Rows from block 3 of a small sound classifier, named by matrix and row number. Rows with one number belong to one channel. Each number is 128 + 32 x the weight over its row's rms, rounded and kept within 0 to 255. All counts start at 0.
After each channel's rows are labels from the 100 clips, of 14848, where the channel reaches its highest value: "top examples" is what is common among them. Only what is clearly more common there than usual is listed. The data: short read English sentences (LibriTTS-R). In brackets: how many of the 100.
# convs0: first 3x3 conv (model.blocks.3.convs.0.weight, 240x240x3x3, each kernel summed), inputs 0-79
# convs1: second 3x3 conv (model.blocks.3.convs.1.weight, 240x240x3x3, transposed, each kernel summed), outputs 0-79

convs0.28 [105 109 115 124 175 135  99 145 185 140 100  74  34 134 144 159 162 172 143 131 198 150 128 107 121 117 136 100 120  93 118  81 104  96 112 145 137 168  91 154 130  76 127 152 140 142 112 165  82  82 109 117 170 145 106 152  85 108 142 174 153  91 118  65 118 121 180 126 147  69  90 174 145 109  68 145 109 161 153  99]
convs1.28 [121 100  76 132 118  76 170 126 213  92 113 194 193 113 137 112 157  77  70 133 158  86 111 112 152 143 127 135 100 153 120 136 128 146 163 177  75 138 162 122 128 130 162 107 154 158  83 130 137 198 112  75  60 151 119 134 213 122 114 124 141 118 108  92 124 108 140  97  73 142 126 162  88 148 135 131 109 109 115 144]
top examples: voice: male (88)

convs0.204 [103 152  73  33 107 122 175  70  83 135 118 143  52 118 184 143 122 122 127 132  89  94 160 145 127 115 174  97 177 174 113 116 162 102  94 125 143 162 131 117 111 114 149 151 122 110 129 152 140 148 129  96 121  38 100 125 174 165 127 136 139 122 116 135 141 124 132  93 107 159 140 155 111 138 164 113 149  97 122 137]
convs1.204 [122  98 114 148 164 159  84 167 139 133 138 142 127  94  79 123 177 132 159  91 121 124 101 137 164  99 115 153  85 113 105  30 137 107 117  81 121 189 143 103  70 163 104 123 107 153 169 158  79  98 157 186 142 133 126 162 118 112 144  88 119 107 109 163 120 135 149 134 146  91  82 160  93 128 130  74 174 151 167 199]
top examples: voice: female (94)

convs0.227 [136 160 114 177 125  99 110  68 182 110  91 129 100 153 155 170 130 107 114  84  86 125  94 128  40 132 118 129 154 134  98  88 116 121  96 162 133 125  84 114 187 135 100 141 117 162 127 159 119 159 143 129   3 137 129 131 154 158 122 156 147 151 121 152  88 125  97 150 144 138 128 147 168  61 136 109 124  95 244 113]
convs1.227 [117 142 133 100 144 104 113  90 152 145 115 165 107  94 145 109 138 167 203 136 107 104 224 125 140 112  95 189 100 134 114 127 146 129 161 177 155 107 138  76 115 147 105 117  82 148 154 137 120 135  98 188 160 126 115 117 142 101 129  98 118  99  84 116 149  97 110  95 125  75 136 170 191 135 138 120 120  72 113 155]
top examples: voice: male (80)

convs0.29 [115 129 167 148  76 131 118  86 157  97 173 113  93 176 142 199 158 199 123 105 104  87 127 130 109  60 154 102  64 140  81 126 156 125 104 126 134 128 151 126  75 129 149 126  86 152 100  70 103  99  96 115 154 151 145 114 148  75 124  99 132 140 149 100  66  99 120 112 135 131 135 148 192  72 223 116  90  77 130 121]
convs1.29 [126 165 131 130  91 162 130 117  84  87 108 140 181  49 107 131 140  69 218 159  93 156 118 162 132 138 109 107 152 141  80  99 124 138  55 138  79 169 122  73  96 163 111 141 142 188  95 142 179 105 117 106 190  96 110 164 142 107 159 132 123 172 103 107 124 149 106 151 130 116  99 123 119 165 142 156 136 126 131  91]
top examples: voice: female (89)

convs0.48 [143  94  99  91 117 107 102  89 142 126 125 110 114  84 121 130 127 186 143 210 105 135 181 164 100 111 119 161 107 135  65 151 112 102 171  90  97 139 106 119  75  92 146 152 141 147 116 151 125  77 145 117 160 155 137 158 148 130 135  90 130 122 189 209 110 157  86 131 114 121 175  89 143 106  87 162 159 120 100 125]
convs1.48 [175 101 150 143 161 186 170 123  78 146  96  74  93  96  88  42 180 108 120  90 110 135 119  98 113 127 159  99 105 141 165 131 114 161 132  78 153 132 165 111 115 134 164 117 167 173 167 104  99 116 145  57  98 151 154  91 174 102 127 100  83 164 161 120 124 103 178 140 122 171 134 116 139 131  79  81 145 147 120  48]
top examples: voice: female (89)

convs0.212 [126 153 172  84 153 119 118  94 122 135 167 138 100 125 141 163 127 111  85 109 116 115 123 195 130 130  97  94 111  61 140 170 169 102 135 149  96 134 195  99 151 199 116 122 151 161  97 129 173 148 144 135 121  71 141 103 168 111  89 154 117 112 126 178 125 111 133 146 137 162 121 174 167  74  87 151 135  84 134 107]
convs1.212 [115 139 109 119  85 107  86 113  84 114 130 125 151 113  84 172 133 137  98 130 101  87  99 124 213 156 104 155 168 103 170 128 126 145 124 114  98 115 107 103 146  98 123  76  63 128 132 108 157 102 147  50 177  87 110 165  80 128 139  96 129 142 114 168  56  91 126  91 137 127 133 105  95  94  97  82  98 185 130  59]
top examples: voice: male (84)

convs0.122 [101  96 149 150 129 141 129 180 121 127 114 149 182 160 107  92  84 165  74 150  84 142 153 143 151 137 124 120 184 118 132 135 152 161 124 167  93 124 196 107  84 152 167  79  95 138 155 139 186 122 124 169 108 154 144 122 126  99 218 108 186  98 130 126  97 133  56  75  97 108  87 108 123 156 212 139 141 156  99 177]
convs1.122 [115 129 146 166 143 107 123  17 114  95 158 178 126  74 140 181  97 135 133 182  96  96 122 126 113  84 135 126 149 139 124 109 157 110  88 153 106 162 123 179 115 143 188 165 103 168 106 166 122 113 123 151 149 137 159 188 155 162  78 149 109 180 139 117 157 154 116 113  94 117 183 119 128 119  81 100 149 129 115 120]
top examples: voice: female (100)

convs0.141 [146 111 138 152 112 163 109 168 183 139 121 104  93 177 170 185  84 115 122 167 139 121 175 115  85 175 100 216 133  46 182 131 151 142 153 100  77 150 121  89 115 101 120 162 172 116 157  77  87  65  87 144 139 120 197 120 123 145 129 131 117 175 111 197 119 100 115 171 147  90  71 153 107  85 132 101 182 116 138 172]
convs1.141 [101 153 131 139 144 118 172 108 148  96 131 153 150  86  88  78 135 119  98 144 100 105 137 103 143 129 178 136 138 116 118 120 136 118 143 145 111 162 114 130 181 132 162 132 115 154 102 125 163 158 146 109  98 173 136  92 178  83 125 142 123 100 155  95 109 150 110  62 180  88 126  51 165 130  30 106 163 169 122 102]
top examples: voice: male (79)

convs0.171 [114 138 107 156 106  88 131 155 178 138 148 149 146 179 193 158  85 156 125 145 123 163 128 153 144  46  72 160 120  73 152 123 165 116 136 146 199 124 163 146 219 145 179 152 104 128 141  84 133  57 126 104 226  70 142 118  77 124 117 168 162 148  72  79 108 173 118 149 141 104  42 113 114 127 142 135  79  92  90 137]
convs1.171 [102 145 128 130 100 120 126 137 124 130  65 126  97 117  75  81 184  69 127 124 119 134 173  84 161 152 164 156  81 160 160 113  83 161 132 147  42 148 188 141 114  92 119 125 103 148 123 107  99  82 158  54 159 141 116  53 140 131 162 116 122 134 125 129 124 115  62 108 117 193  60 113 127 149 105 130 138 167 114 120]
top examples: voice: male (74)

convs0.107 [139 142 134 107 109  65 125 106  98  80 163 106  79 203 137 170 110 166 114 126 130 146 123 152 138 136 142 193 127 111 151  72 135 123 172  85  35  84 166 174 156  97 159 127 133 115 139 125  88  62  97  85 134 163 133 101 109 121 122 106  99 145 107 132 147 131 123 167 120 113 181 110 118  98 156 104  85 156 119 105]
convs1.107 [106 124 130  93  15 126  96 158 148 177  92  56 158 133 188 153 137 187 142  73  86  54 154 116 172 144 177 119 125  89 151 130 146 138 141 116 128 119 139 114 106 154 148 117 109 105  77 116 146 125 102 145 105 155 144 101 132 110 139 116 141  48  78 120 111 113 143 159 133  88 186 176 185 146  93 140 143  93 115 102]
top examples: voice: female (94)

convs0.81 [139 129 134 121 114 114  90 117 145 145 174 148 140  85  73 150  86 141 113 105 140 111 106  49 137 192 167 111  88 116 156 100 176 159 148 158  86 163 172 124 132 113 143 108 187  61 107 105  69 154 121 155 173 141  71 143 100 133 149 226 111 171  78 138 137 136  95 128 148 129 133  99 107 112  98 155 174 136  91  85]
convs1.81 [150 155  92 100  72 128  39 177 182 114 167 121 136 131 148 154 162 111 133 172 103 168 120 137  98 110 158 126  54 139 128 167 176 134  91 104 179 117 123 158 113 118 112 101 124 164 124 115 113  73 169 117  77 128 102 121 144 164 137  82 119 100 159  68 154 170 135 104 138 116 134 146 190 153  75 165 115 113 144  77]
top examples: voice: female (91)

convs0.183 [143  89 139 118 121  91 103 103 116 176 123 187 139  80  95 135 158  91  69 170 173 147  91  92 146  82  92  84  81 133 129 143 178 100 100 128 154 124  92  88 170 115 147 127 136 122 121 157 152  83 110 125 104 123 148 123  59 139 137 107 164  97 114 126 108 138 138 130  95 100 117 126 147 131 144 180 146  66 123  82]
convs1.183 [167 151 109  71 157 169 119 129 164 125 123 138 133 109 195 125 128 115  91 172 113 170 127 107 132  92 179  65 166 123 159 135  73 138 181 110 179 122 175 148 165 109  80  80 122  69 135 127  73 130 158 106 164 180 172 137 123  96  98  89 112 133 174 152 115 163 152  82 137 167 129 105 147 109 143 130 111 124 112 140]
top examples: voice: male (97)

convs0.186 [127 115 182 126 162 113  97  79 132 143 167 135 183 144 123 133 145 196 114  78 127 150 137 130 130 174 131 101  93 115 152 184 102 166 145 114  81 194 121 145  89 138 155 185 122  99 130  94 103 140 172  72  99 101 157 106 162  86 118 122  98 165 103 164 192 128 144  75 123 164  95 119 123  95 154 181 176 100  54 181]
convs1.186 [136 115  86 138 159 115 132 105 135 150  89 165 148 165 134 181 117  90 148 152 153 149 111 134 109 150 156  71 136 105 145 102 164 155  76 154 175 144 139 204 117 171 130  86 135  81 113 134 173  70 169 159 155  91 117  89 112 189 129  90  81  86 160 124  36 130 127 158 141 184 151 139 122 175 188  80  79  56 141  79]
top examples: voice: female (100)