From a checkpoint of a small sound classifier.
Model: log mel input, arch preact_resnet, norm batchnorm, depths [1, 1, 4, 1], widths [80, 128, 240, 416].
Training: normuon at rate 0.012, 11100 steps.
Data: trained on short read English sentences (LibriTTS-R), 26041 training examples, 109.1 epochs.
Rows from block 2 of a small sound classifier, named by matrix and row number. Rows with one number belong to one channel. Each number is 50 + 15 x the weight over its row's rms, rounded and kept within 0 to 99. All counts start at 0.
After each channel's rows are labels from the 100 clips, of 14848, where the channel reaches its highest value: "responds to" is what is common among them. Only what is clearly more common there than usual is listed. The data: short read English sentences (LibriTTS-R).
# convs0: first 3x3 conv, stride 2 (model.blocks.2.convs.0.weight, 240x128x3x3, each kernel summed), inputs 0-127
# convs1: second 3x3 conv (model.blocks.2.convs.1.weight, 240x240x3x3, transposed, each kernel summed), outputs 0-239

convs0.78:42 63 46 47 63 56 28 50 59 66 49 39 55 73 66 48 51 73 68 53 40 46 52 21 06 34 46 58 44 59 69 71 53 59 63 64 56 33 57 78 48 39 41 63 68 43 36 82 54 37 65 56 28 76 39 52 78 38 62 62 60 62 44 61 42 46 42 51 28 57 36 54 30 42 59 40 39 76 76 45 49 41 56 34 16 69 69 39 62 41 58 52 58 58 27 74 61 75 37 38 43 99 31 37 31 53 29 50 39 54 72 44 50 39 48 39 50 40 24 49 46 55 48 51 51 27 69 45
convs1.78:28 30 65 64 39 71 49 39 27 33 68 38 37 58 51 50 47 45 49 65 51 20 89 21 51 79 33 36 43 62 54 45 64 29 51 41 74 39 39 85 45 56 59 35 43 27 25 53 50 42 59 48 53 23 48 45 22 40 55 91 30 10 55 49 44 37 33 50 50 52 54 58 51 61 55 35 40 19 64 45 48 44 50 62 59 37 53 91 29 73 24 37 39 47 33 40 34 39 42 36 31 45 59 30 33 36 41 65 62 35 59 50 40 36 60 43 76 37 51 52 42 57 41 53 52 55 37 57 63 35 57 47 50 51 36 40 64 48 14 48 38 78 46 60 41 62 33 15 47 44 47 39 67 48 68 35 54 57 35 66 61 51 64 70 57 27 85 58 51 39 16 60 69 56 66 37 36 30 71 55 73 53 55 56 52 50 23 52 48 73 70 30 51 78 50 27 49 54 30 39 63 59 69 26 53 39 15 53 72 58 36 47 43 51 48 48 41 50 58 39 67 40 46 28 46 43 45 73 48 38 37 25 60 39 25 53 45 33 37 51
responds to: voice: female

convs0.158:49 25 29 38 46 42 53 42 38 52 69 71 43 32 63 39 42 17 51 40 49 31 49 33 12 37 59 55 54 51 35 39 40 27 40 45 68 54 63 33 42 65 51 56 32 48 46 38 49 45 39 57 37 38 41 34 24 60 55 41 39 64 46 47 49 72 51 62 32 49 86 29 31 24 49 43 40 18 34 66 26 55 36 49 85 49 43 44 56 22 30 39 67 51 16 51 64 44 49 26 45 24 50 31 32 49 45 52 19 51 44 37 39 43 27 66 47 47 32 79 48 43 42 36 22 63 45 65
convs1.158:68 33 49 52 51 34 63 40 40 66 60 37 43 37 63 44 34 40 47 52 66 47 53 52 27 45 58 52 49 24 86 50 70 58 61 35 58 27 37 49 57 52 44 22 55 78 38 41 54 33 67 67 67 57 35 17 25 57 41 29 58 31 52 26 62 62 46 58 63 24 48 58 58 62 71 56 67 52 65 52 24 49 57 58 79 46 61 32 78 46 56 43 38 40 42 49 55 60 52 64 51 32 51 25 56 43 38 58 54 66 60 27 57 48 45 66 40 42 54 29 43 28 50 30 67 37 75 47 53 63 56 69 54 90 82 57 51 77 72 68 36 55 44 44 51 35 33 75 55 33 49 49 78 28 67 65 43 33 63 73 50 43 23 46 38 72 65 63 23 50 32 48 62 45 47 42 59 40 45 25 37 39 35 25 37 36 58 60 41 60 33 46 27 60 74 68 27 52 39 26 91 49 45 58 52 68 85 75 61 10 56 41 34 34 54 61 45 36 43 59 48 77 39 55 53 55 70 42 33 59 43 18 44 78 49 66 52 61 62 44
responds to: voice: male

convs0.228:32 17 49 00 53 59 62 34 63 55 37 54 49 37 53 59 54 53 57 39 48 41 28 46 59 45 55 64 43 48 50 50 68 13 37 47 44 38 75 49 61 48 35 73 35 42 67 50 57 57 46 31 63 15 59 61 33 82 74 46 22 57 43 39 48 80 57 70 61 69 49 30 45 56 69 43 57 49 33 62 27 16 57 36 59 29 54 62 21 65 33 37 46 27 61 50 55 65 40 55 60 54 66 49 42 78 85 47 62 44 33 45 52 71 33 35 64 53 49 60 45 42 29 49 55 41 54 41
convs1.228:82 64 42 43 39 63 38 76 68 64 42 56 52 51 76 54 37 52 47 54 45 64 23 47 26 69 43 41 56 61 73 35 66 44 47 80 43 45 72 48 48 52 54 44 80 55 22 77 53 51 28 46 28 55 63 76 43 77 47 46 68 63 33 44 85 44 46 41 34 28 51 62 66 58 40 50 46 22 65 51 48 40 71 54 58 51 44 45 41 53 48 54 42 34 48 38 47 17 60 40 74 44 39 40 58 39 29 66 41 50 25 47 47 21 45 62 29 24 48 44 61 26 31 33 63 30 26 39 53 71 40 59 39 59 67 52 42 38 43 37 38 55 70 34 43 43 32 32 27 46 29 48 52 72 54 26 35 56 70 34 26 50 35 50 65 32 52 61 35 45 60 38 67 63 40 55 30 49 24 35 44 88 68 27 74 29 62 69 56 62 38 50 38 62 46 48 32 29 66 51 63 16 56 52 45 36 66 74 47 30 27 71 42 30 63 58 50 35 37 35 59 42 40 17 61 21 48 61 34 58 29 33 47 63 24 27 28 48 44 50
responds to: voice: male

convs0.88:38 17 30 77 42 58 49 24 40 26 50 21 42 41 31 42 47 37 40 58 37 87 46 50 48 31 25 50 30 46 30 51 41 59 62 28 35 47 25 44 55 66 22 55 54 47 36 41 41 51 34 36 48 89 54 45 37 32 25 48 34 40 69 55 53 59 37 44 58 56 59 56 45 08 53 55 36 39 48 77 50 54 33 61 21 45 12 45 48 30 59 43 55 31 34 45 31 35 53 57 42 76 27 60 58 41 37 56 32 45 47 43 28 40 48 42 43 72 69 75 48 48 54 50 51 48 41 30
convs1.88:47 62 54 62 59 58 58 46 67 46 62 44 57 38 63 29 62 63 66 69 38 45 43 45 51 39 61 62 27 49 65 41 30 36 52 57 43 46 60 39 25 34 49 76 49 22 81 47 60 55 29 42 54 50 46 67 52 40 55 34 38 87 27 58 37 63 49 38 23 95 62 24 41 49 52 49 48 40 51 59 52 29 42 37 69 63 72 73 36 58 33 42 67 60 39 72 43 52 56 59 54 53 65 56 38 58 29 46 32 44 25 25 67 70 45 54 54 28 62 28 48 40 55 44 73 57 57 67 63 30 39 49 47 43 51 62 55 29 56 63 42 56 51 92 24 59 56 70 59 48 41 64 57 32 49 45 56 82 52 52 90 52 59 37 49 50 35 61 41 49 39 68 57 39 41 50 66 54 61 28 08 57 60 77 40 54 50 55 52 44 68 24 41 48 70 61 59 48 52 18 53 35 44 74 26 53 59 52 67 46 62 53 81 42 51 32 35 42 59 37 55 11 50 60 15 22 67 54 55 32 81 33 09 57 48 51 68 61 73 39
responds to: voice: female

convs0.205:67 34 51 38 35 61 78 45 38 31 57 18 46 56 47 47 97 36 55 55 56 37 62 41 43 36 12 53 34 46 43 26 29 74 52 37 60 34 65 65 43 70 61 88 44 18 62 69 67 71 32 65 55 47 70 61 40 42 52 56 75 48 58 81 62 34 28 71 54 33 44 66 46 37 49 62 37 57 38 61 52 66 42 49 74 56 51 66 56 59 38 70 65 35 37 61 41 28 41 39 64 48 45 48 48 45 34 48 62 68 36 49 55 54 52 48 12 34 40 53 37 60 46 44 57 73 48 68
convs1.205:47 42 55 40 44 69 44 49 57 34 30 51 71 40 75 55 83 83 24 48 84 51 62 41 30 52 64 33 32 73 53 41 64 27 47 56 60 45 29 36 01 50 55 32 46 66 38 81 41 56 42 70 63 59 42 53 44 34 75 51 65 35 49 15 55 51 50 58 70 45 36 60 45 56 50 72 51 56 49 59 52 56 45 48 64 59 50 62 42 46 33 44 42 30 19 63 30 46 48 44 46 63 47 49 34 55 32 36 61 55 52 47 88 49 48 28 66 47 38 36 38 42 36 61 49 39 61 41 55 28 12 52 25 41 60 50 47 58 51 21 49 47 41 50 54 29 43 39 48 39 40 46 45 54 31 61 40 51 59 44 51 65 44 43 50 42 48 41 47 66 58 59 68 63 22 43 72 64 79 73 63 39 39 63 52 33 57 47 78 41 13 05 34 41 51 39 32 25 29 45 53 44 60 40 45 52 49 64 50 30 34 54 37 44 64 22 28 42 42 75 52 40 50 41 61 84 82 38 38 86 58 62 61 20 38 61 84 53 55 60
responds to: voice: female

convs0.223:64 51 61 08 06 66 30 46 42 37 55 45 57 46 69 40 23 43 55 50 25 50 16 36 55 43 73 36 46 49 57 21 38 46 47 35 68 46 52 41 55 50 80 56 35 70 55 36 58 70 66 35 52 44 38 53 53 58 70 55 55 69 71 21 54 47 35 42 49 49 60 28 12 70 49 45 48 63 58 40 71 64 63 61 64 50 60 45 51 28 36 60 46 43 39 41 52 29 63 40 71 34 41 22 56 33 23 50 37 47 09 40 40 42 29 56 33 57 51 27 49 45 37 42 69 60 45 50
convs1.223:52 51 44 27 45 46 47 47 41 55 37 63 48 49 82 65 56 62 37 35 50 63 13 45 10 62 82 72 47 43 58 33 60 79 81 65 51 31 55 78 52 68 58 60 41 46 84 59 37 49 48 60 50 42 44 53 21 75 26 42 52 49 28 72 50 34 73 58 44 57 65 49 60 65 64 60 77 32 66 36 42 51 25 34 51 42 67 72 58 38 25 70 47 47 49 67 29 46 83 50 52 19 30 40 50 42 55 49 56 64 46 47 45 13 32 62 46 43 79 46 37 42 33 86 31 76 55 62 23 60 51 51 51 56 28 53 46 75 19 61 41 47 59 45 36 50 47 54 39 36 45 33 46 46 34 32 31 67 42 81 33 40 56 33 55 38 55 56 50 24 31 33 50 37 72 75 37 54 45 47 62 48 62 53 57 43 46 21 60 61 39 54 58 46 58 50 43 50 61 45 34 25 45 72 47 62 64 37 46 41 38 60 31 27 72 52 63 38 64 60 53 60 44 27 48 68 50 55 62 47 48 67 54 82 66 89 61 49 46 22
responds to: voice: female

convs0.6:64 10 74 43 53 53 72 52 60 38 57 35 51 81 27 85 84 43 45 51 31 55 43 74 53 52 63 56 49 50 55 38 42 55 59 45 55 61 63 75 44 48 57 47 42 74 62 36 79 79 64 76 62 53 44 78 27 43 53 44 52 37 67 43 71 63 69 51 43 56 57 32 39 28 39 46 73 45 62 49 67 57 46 53 56 30 50 48 46 70 55 28 82 42 58 55 58 70 46 48 68 54 48 70 58 47 64 69 23 40 45 46 53 33 34 38 62 90 23 57 58 41 32 58 33 49 73 47
convs1.6:57 56 32 53 44 48 45 55 55 40 51 55 76 59 44 36 27 25 36 59 50 49 24 55 54 48 47 51 53 79 19 70 35 24 52 49 40 67 44 39 60 47 21 60 51 35 43 45 48 53 19 44 47 50 65 43 66 28 50 43 40 42 68 29 43 45 46 39 75 38 47 29 21 45 51 17 51 50 56 39 29 49 64 53 40 66 56 43 49 42 09 48 29 38 55 82 58 63 63 31 25 44 43 46 89 62 46 56 18 27 46 30 37 62 22 53 70 46 43 34 66 15 53 37 56 77 49 09 47 43 41 56 59 70 28 46 41 73 36 48 44 61 46 45 50 45 56 37 37 42 95 82 61 50 41 35 31 56 53 29 40 74 59 26 32 48 49 51 61 45 63 55 45 62 56 58 57 34 51 38 70 51 62 39 47 51 41 27 74 43 48 46 21 52 52 26 48 56 23 50 49 58 57 40 65 40 60 44 65 65 46 35 35 26 45 39 58 58 70 32 38 69 63 38 44 38 55 53 84 28 38 32 26 17 38 41 62 76 64 43
responds to: voice: male

convs0.3:52 66 56 43 60 42 60 52 40 56 57 68 36 60 63 66 61 27 42 16 81 56 53 32 24 51 37 41 50 53 27 46 44 50 51 46 63 32 51 75 45 43 45 62 48 29 49 74 76 54 51 64 53 21 36 39 50 58 69 54 80 61 60 44 52 53 68 57 45 47 45 72 72 23 41 75 57 21 51 61 57 52 63 37 75 29 44 54 57 78 78 52 60 67 54 13 50 58 58 78 63 19 45 31 55 50 72 32 62 50 48 60 53 55 49 82 69 23 59 72 41 48 69 53 50 49 41 74
convs1.3:53 69 32 33 69 41 34 42 18 57 31 44 51 33 39 76 77 25 70 46 61 50 43 34 46 51 28 27 41 50 45 59 22 51 40 50 75 52 28 40 38 21 35 49 62 65 45 44 44 37 57 32 49 33 39 66 46 35 74 38 22 74 72 30 68 60 61 30 67 74 61 28 66 53 61 53 28 44 71 56 37 56 41 79 69 24 68 56 30 35 47 66 56 43 42 55 32 45 25 57 48 53 33 64 38 44 55 32 28 58 30 29 53 61 45 30 42 52 84 66 51 41 41 40 55 49 30 70 44 47 40 36 45 60 54 63 66 49 49 39 70 63 18 60 37 46 50 37 31 39 59 47 53 50 48 75 56 70 41 44 27 37 58 49 52 43 38 53 46 47 66 50 53 63 25 35 89 50 54 62 47 16 56 59 42 31 71 70 75 33 33 43 39 58 66 33 84 38 52 68 31 74 49 35 08 43 45 21 51 54 60 35 57 67 30 58 25 33 46 58 61 57 27 56 80 49 66 38 67 49 58 56 45 34 48 30 57 44 46 52
responds to: voice: female

convs0.166:30 55 39 47 53 82 32 42 43 46 46 34 64 31 33 65 45 84 52 53 69 48 46 75 24 35 82 46 54 44 59 25 64 39 53 70 29 36 49 55 14 54 65 55 60 29 48 46 62 49 66 44 57 39 48 43 62 64 32 49 52 50 40 36 47 31 66 52 22 55 26 41 36 55 33 46 67 66 48 65 32 52 44 36 30 52 74 53 57 78 52 56 58 88 41 38 55 56 16 44 36 52 38 49 52 65 50 33 60 41 27 30 65 34 37 42 12 47 31 41 60 35 59 41 48 81 42 27
convs1.166:53 30 51 60 50 53 68 31 45 54 71 33 63 71 38 37 47 44 36 59 43 75 30 49 43 51 39 48 53 31 58 40 68 49 31 37 05 53 56 46 08 56 32 47 80 41 40 61 23 55 33 45 32 49 77 47 66 32 30 32 48 42 09 45 47 56 43 52 55 52 31 32 71 63 38 52 29 50 62 41 64 40 68 38 43 77 60 47 40 62 58 66 56 58 63 68 61 41 59 33 16 42 44 46 22 30 65 54 46 53 15 54 39 66 27 37 19 82 55 49 15 34 32 50 39 68 41 49 68 69 66 31 59 59 28 37 51 72 79 48 47 50 66 61 58 58 42 45 55 45 68 47 38 26 47 23 53 60 51 34 53 57 41 42 39 60 55 42 58 46 51 44 51 61 34 40 62 25 61 49 49 49 55 35 52 57 66 68 36 50 35 42 55 20 81 34 47 66 42 84 38 66 47 41 69 56 36 43 43 84 66 63 50 55 70 42 30 59 37 64 27 77 62 46 45 37 49 65 90 40 58 53 24 44 51 33 74 55 48 39
responds to: voice: male

convs0.187:58 56 18 79 73 52 59 57 39 36 43 40 33 48 33 55 37 43 56 67 54 49 36 25 37 34 40 26 67 37 35 33 43 50 29 42 60 33 42 41 54 25 09 26 63 45 49 47 43 45 79 55 45 56 39 64 62 37 30 49 34 45 43 51 43 78 77 17 55 48 34 60 31 59 45 44 47 59 32 32 36 60 39 58 09 52 43 41 52 45 76 36 49 52 63 41 58 64 38 42 20 65 39 57 48 36 57 51 27 42 32 44 30 52 47 26 86 57 53 48 43 53 34 28 49 72 31 34
convs1.187:55 32 43 55 59 36 43 47 44 53 67 61 43 22 52 25 99 41 50 57 48 38 65 28 35 51 34 48 72 34 61 77 21 51 27 57 63 21 32 75 55 59 71 55 33 41 99 54 61 44 46 34 50 69 37 43 37 54 30 24 56 56 40 72 55 49 67 49 56 85 38 41 58 67 60 65 53 66 35 59 51 42 64 57 65 61 58 43 41 83 46 44 38 35 52 50 26 42 30 83 55 17 65 54 22 60 46 37 62 41 49 43 58 48 54 48 49 54 50 33 11 41 32 57 62 53 41 31 55 47 41 36 47 60 75 41 53 56 67 42 35 41 58 65 28 45 72 99 65 57 49 49 47 35 25 44 71 39 32 56 58 39 66 49 58 42 41 56 56 73 65 53 54 38 64 55 60 74 56 51 46 41 47 66 45 45 50 79 63 53 24 35 47 37 39 76 59 70 27 51 66 55 41 64 12 46 66 52 38 32 27 34 68 52 37 72 55 63 36 23 38 30 57 61 35 35 40 44 61 55 56 34 64 29 53 59 47 47 46 50
responds to: voice: female

convs0.118:52 48 57 51 76 44 73 59 44 46 44 54 48 44 46 51 05 47 61 51 55 22 44 13 50 59 37 51 50 36 54 46 58 32 23 47 50 43 46 58 62 27 29 73 44 05 51 64 37 64 49 82 36 45 51 53 48 42 44 50 38 45 39 63 50 99 39 32 34 41 41 56 34 59 37 27 50 37 50 41 28 49 31 42 50 45 59 40 47 44 27 34 08 48 39 63 45 39 30 24 45 65 40 47 58 37 57 37 47 50 55 54 25 45 72 51 55 22 47 52 50 56 18 36 38 52 40 32
convs1.118:55 48 38 51 32 36 35 38 63 50 37 63 45 29 38 62 45 56 54 31 35 51 89 40 61 32 35 73 53 58 39 52 53 28 44 70 49 51 53 71 42 50 65 36 19 59 91 54 45 50 50 41 35 41 31 56 41 50 37 72 37 56 48 35 52 48 36 68 39 54 52 16 54 26 36 41 71 34 76 60 58 53 42 70 44 14 47 68 46 41 41 56 46 33 59 27 75 50 09 37 37 49 66 55 27 55 37 44 49 40 37 33 66 71 45 54 65 59 41 53 35 58 49 98 53 64 56 18 55 36 49 27 50 34 37 27 49 81 38 52 46 47 44 71 48 41 54 37 76 37 45 61 48 41 29 77 30 55 53 40 68 37 29 44 34 36 20 46 81 36 41 58 40 60 61 44 29 55 52 57 39 47 37 65 57 42 41 53 40 38 37 27 34 38 71 62 38 68 28 58 41 36 44 43 23 25 64 57 75 43 64 54 27 20 53 36 60 58 53 40 45 19 42 62 33 63 40 15 54 79 74 35 41 28 45 42 36 45 56 40
responds to: voice: female

convs0.38:73 46 68 25 45 46 36 45 63 32 51 79 65 34 60 56 51 42 48 64 55 55 58 46 55 62 48 54 68 46 60 41 55 52 94 68 51 62 58 42 35 42 46 46 33 42 54 46 25 65 16 85 56 34 34 64 24 75 61 49 22 38 20 71 67 36 34 15 48 52 38 46 39 64 71 30 54 41 32 51 44 27 45 72 74 70 52 61 39 59 55 38 59 35 34 39 71 57 61 47 40 58 61 45 36 66 38 45 18 55 42 32 54 39 30 30 57 14 45 36 55 66 40 50 45 34 46 57
convs1.38:67 20 40 57 76 47 76 51 79 60 51 38 30 50 60 44 36 88 74 35 45 60 48 42 42 14 51 67 54 58 40 78 57 67 69 41 71 53 54 42 38 59 40 48 40 53 05 53 51 47 71 65 61 59 43 61 72 48 79 14 42 51 59 37 44 73 68 35 42 40 53 75 53 74 56 54 43 52 22 47 48 28 61 63 63 55 47 65 35 53 60 59 46 67 49 47 33 49 58 47 62 65 28 45 82 05 52 40 41 36 61 18 40 62 24 21 53 62 55 60 49 60 44 32 44 47 54 49 50 51 76 51 19 60 71 45 54 63 39 61 67 50 41 53 66 63 46 29 45 60 53 64 31 50 44 55 29 42 63 63 41 70 40 56 44 69 42 59 60 54 41 68 49 55 31 62 55 62 24 58 73 57 70 45 65 60 59 58 38 56 45 31 60 32 55 41 44 06 63 61 47 34 79 33 92 50 50 49 75 50 62 52 42 36 37 41 45 44 34 71 72 73 39 48 59 39 36 60 35 26 35 64 62 57 29 45 30 38 58 67
responds to: voice: male

convs0.150:63 41 51 56 87 34 65 39 51 53 57 35 48 41 53 38 63 53 40 53 51 37 67 43 59 40 43 57 55 57 59 27 46 29 36 55 71 57 70 78 56 25 51 43 48 37 53 64 69 65 41 67 34 29 52 61 62 66 59 61 39 49 40 70 46 38 51 34 53 81 22 66 35 42 48 53 49 41 39 47 65 43 72 41 77 45 48 47 37 47 89 64 54 61 45 39 56 49 41 52 31 57 65 00 14 63 77 49 32 76 34 49 52 46 45 23 77 69 44 48 65 49 49 25 14 60 49 63
convs1.150:48 39 42 66 54 47 48 37 34 68 51 36 59 50 40 48 48 35 56 71 40 45 52 27 60 42 44 42 53 40 37 41 46 34 50 68 55 29 33 56 76 33 27 52 38 44 47 67 79 91 42 50 20 36 41 69 80 69 41 38 47 52 44 54 63 50 38 43 42 40 67 72 52 22 06 52 45 76 46 62 25 34 69 80 41 49 46 52 06 67 40 37 50 40 38 17 62 53 56 54 73 48 33 45 55 44 26 27 34 59 49 34 37 63 60 40 49 46 41 42 69 42 33 30 35 72 40 74 61 40 29 40 44 48 78 49 35 58 49 52 59 52 59 69 54 43 76 50 52 72 70 42 61 44 38 52 61 47 55 33 29 12 75 64 47 37 44 46 47 46 49 25 41 49 48 32 52 47 40 31 66 46 82 12 52 41 54 64 57 39 20 40 28 58 64 26 57 41 46 37 57 31 25 56 53 30 38 69 64 52 30 26 28 47 68 56 63 61 38 63 62 58 09 25 68 59 46 49 26 31 36 48 45 47 47 52 35 57 38 37
responds to: voice: male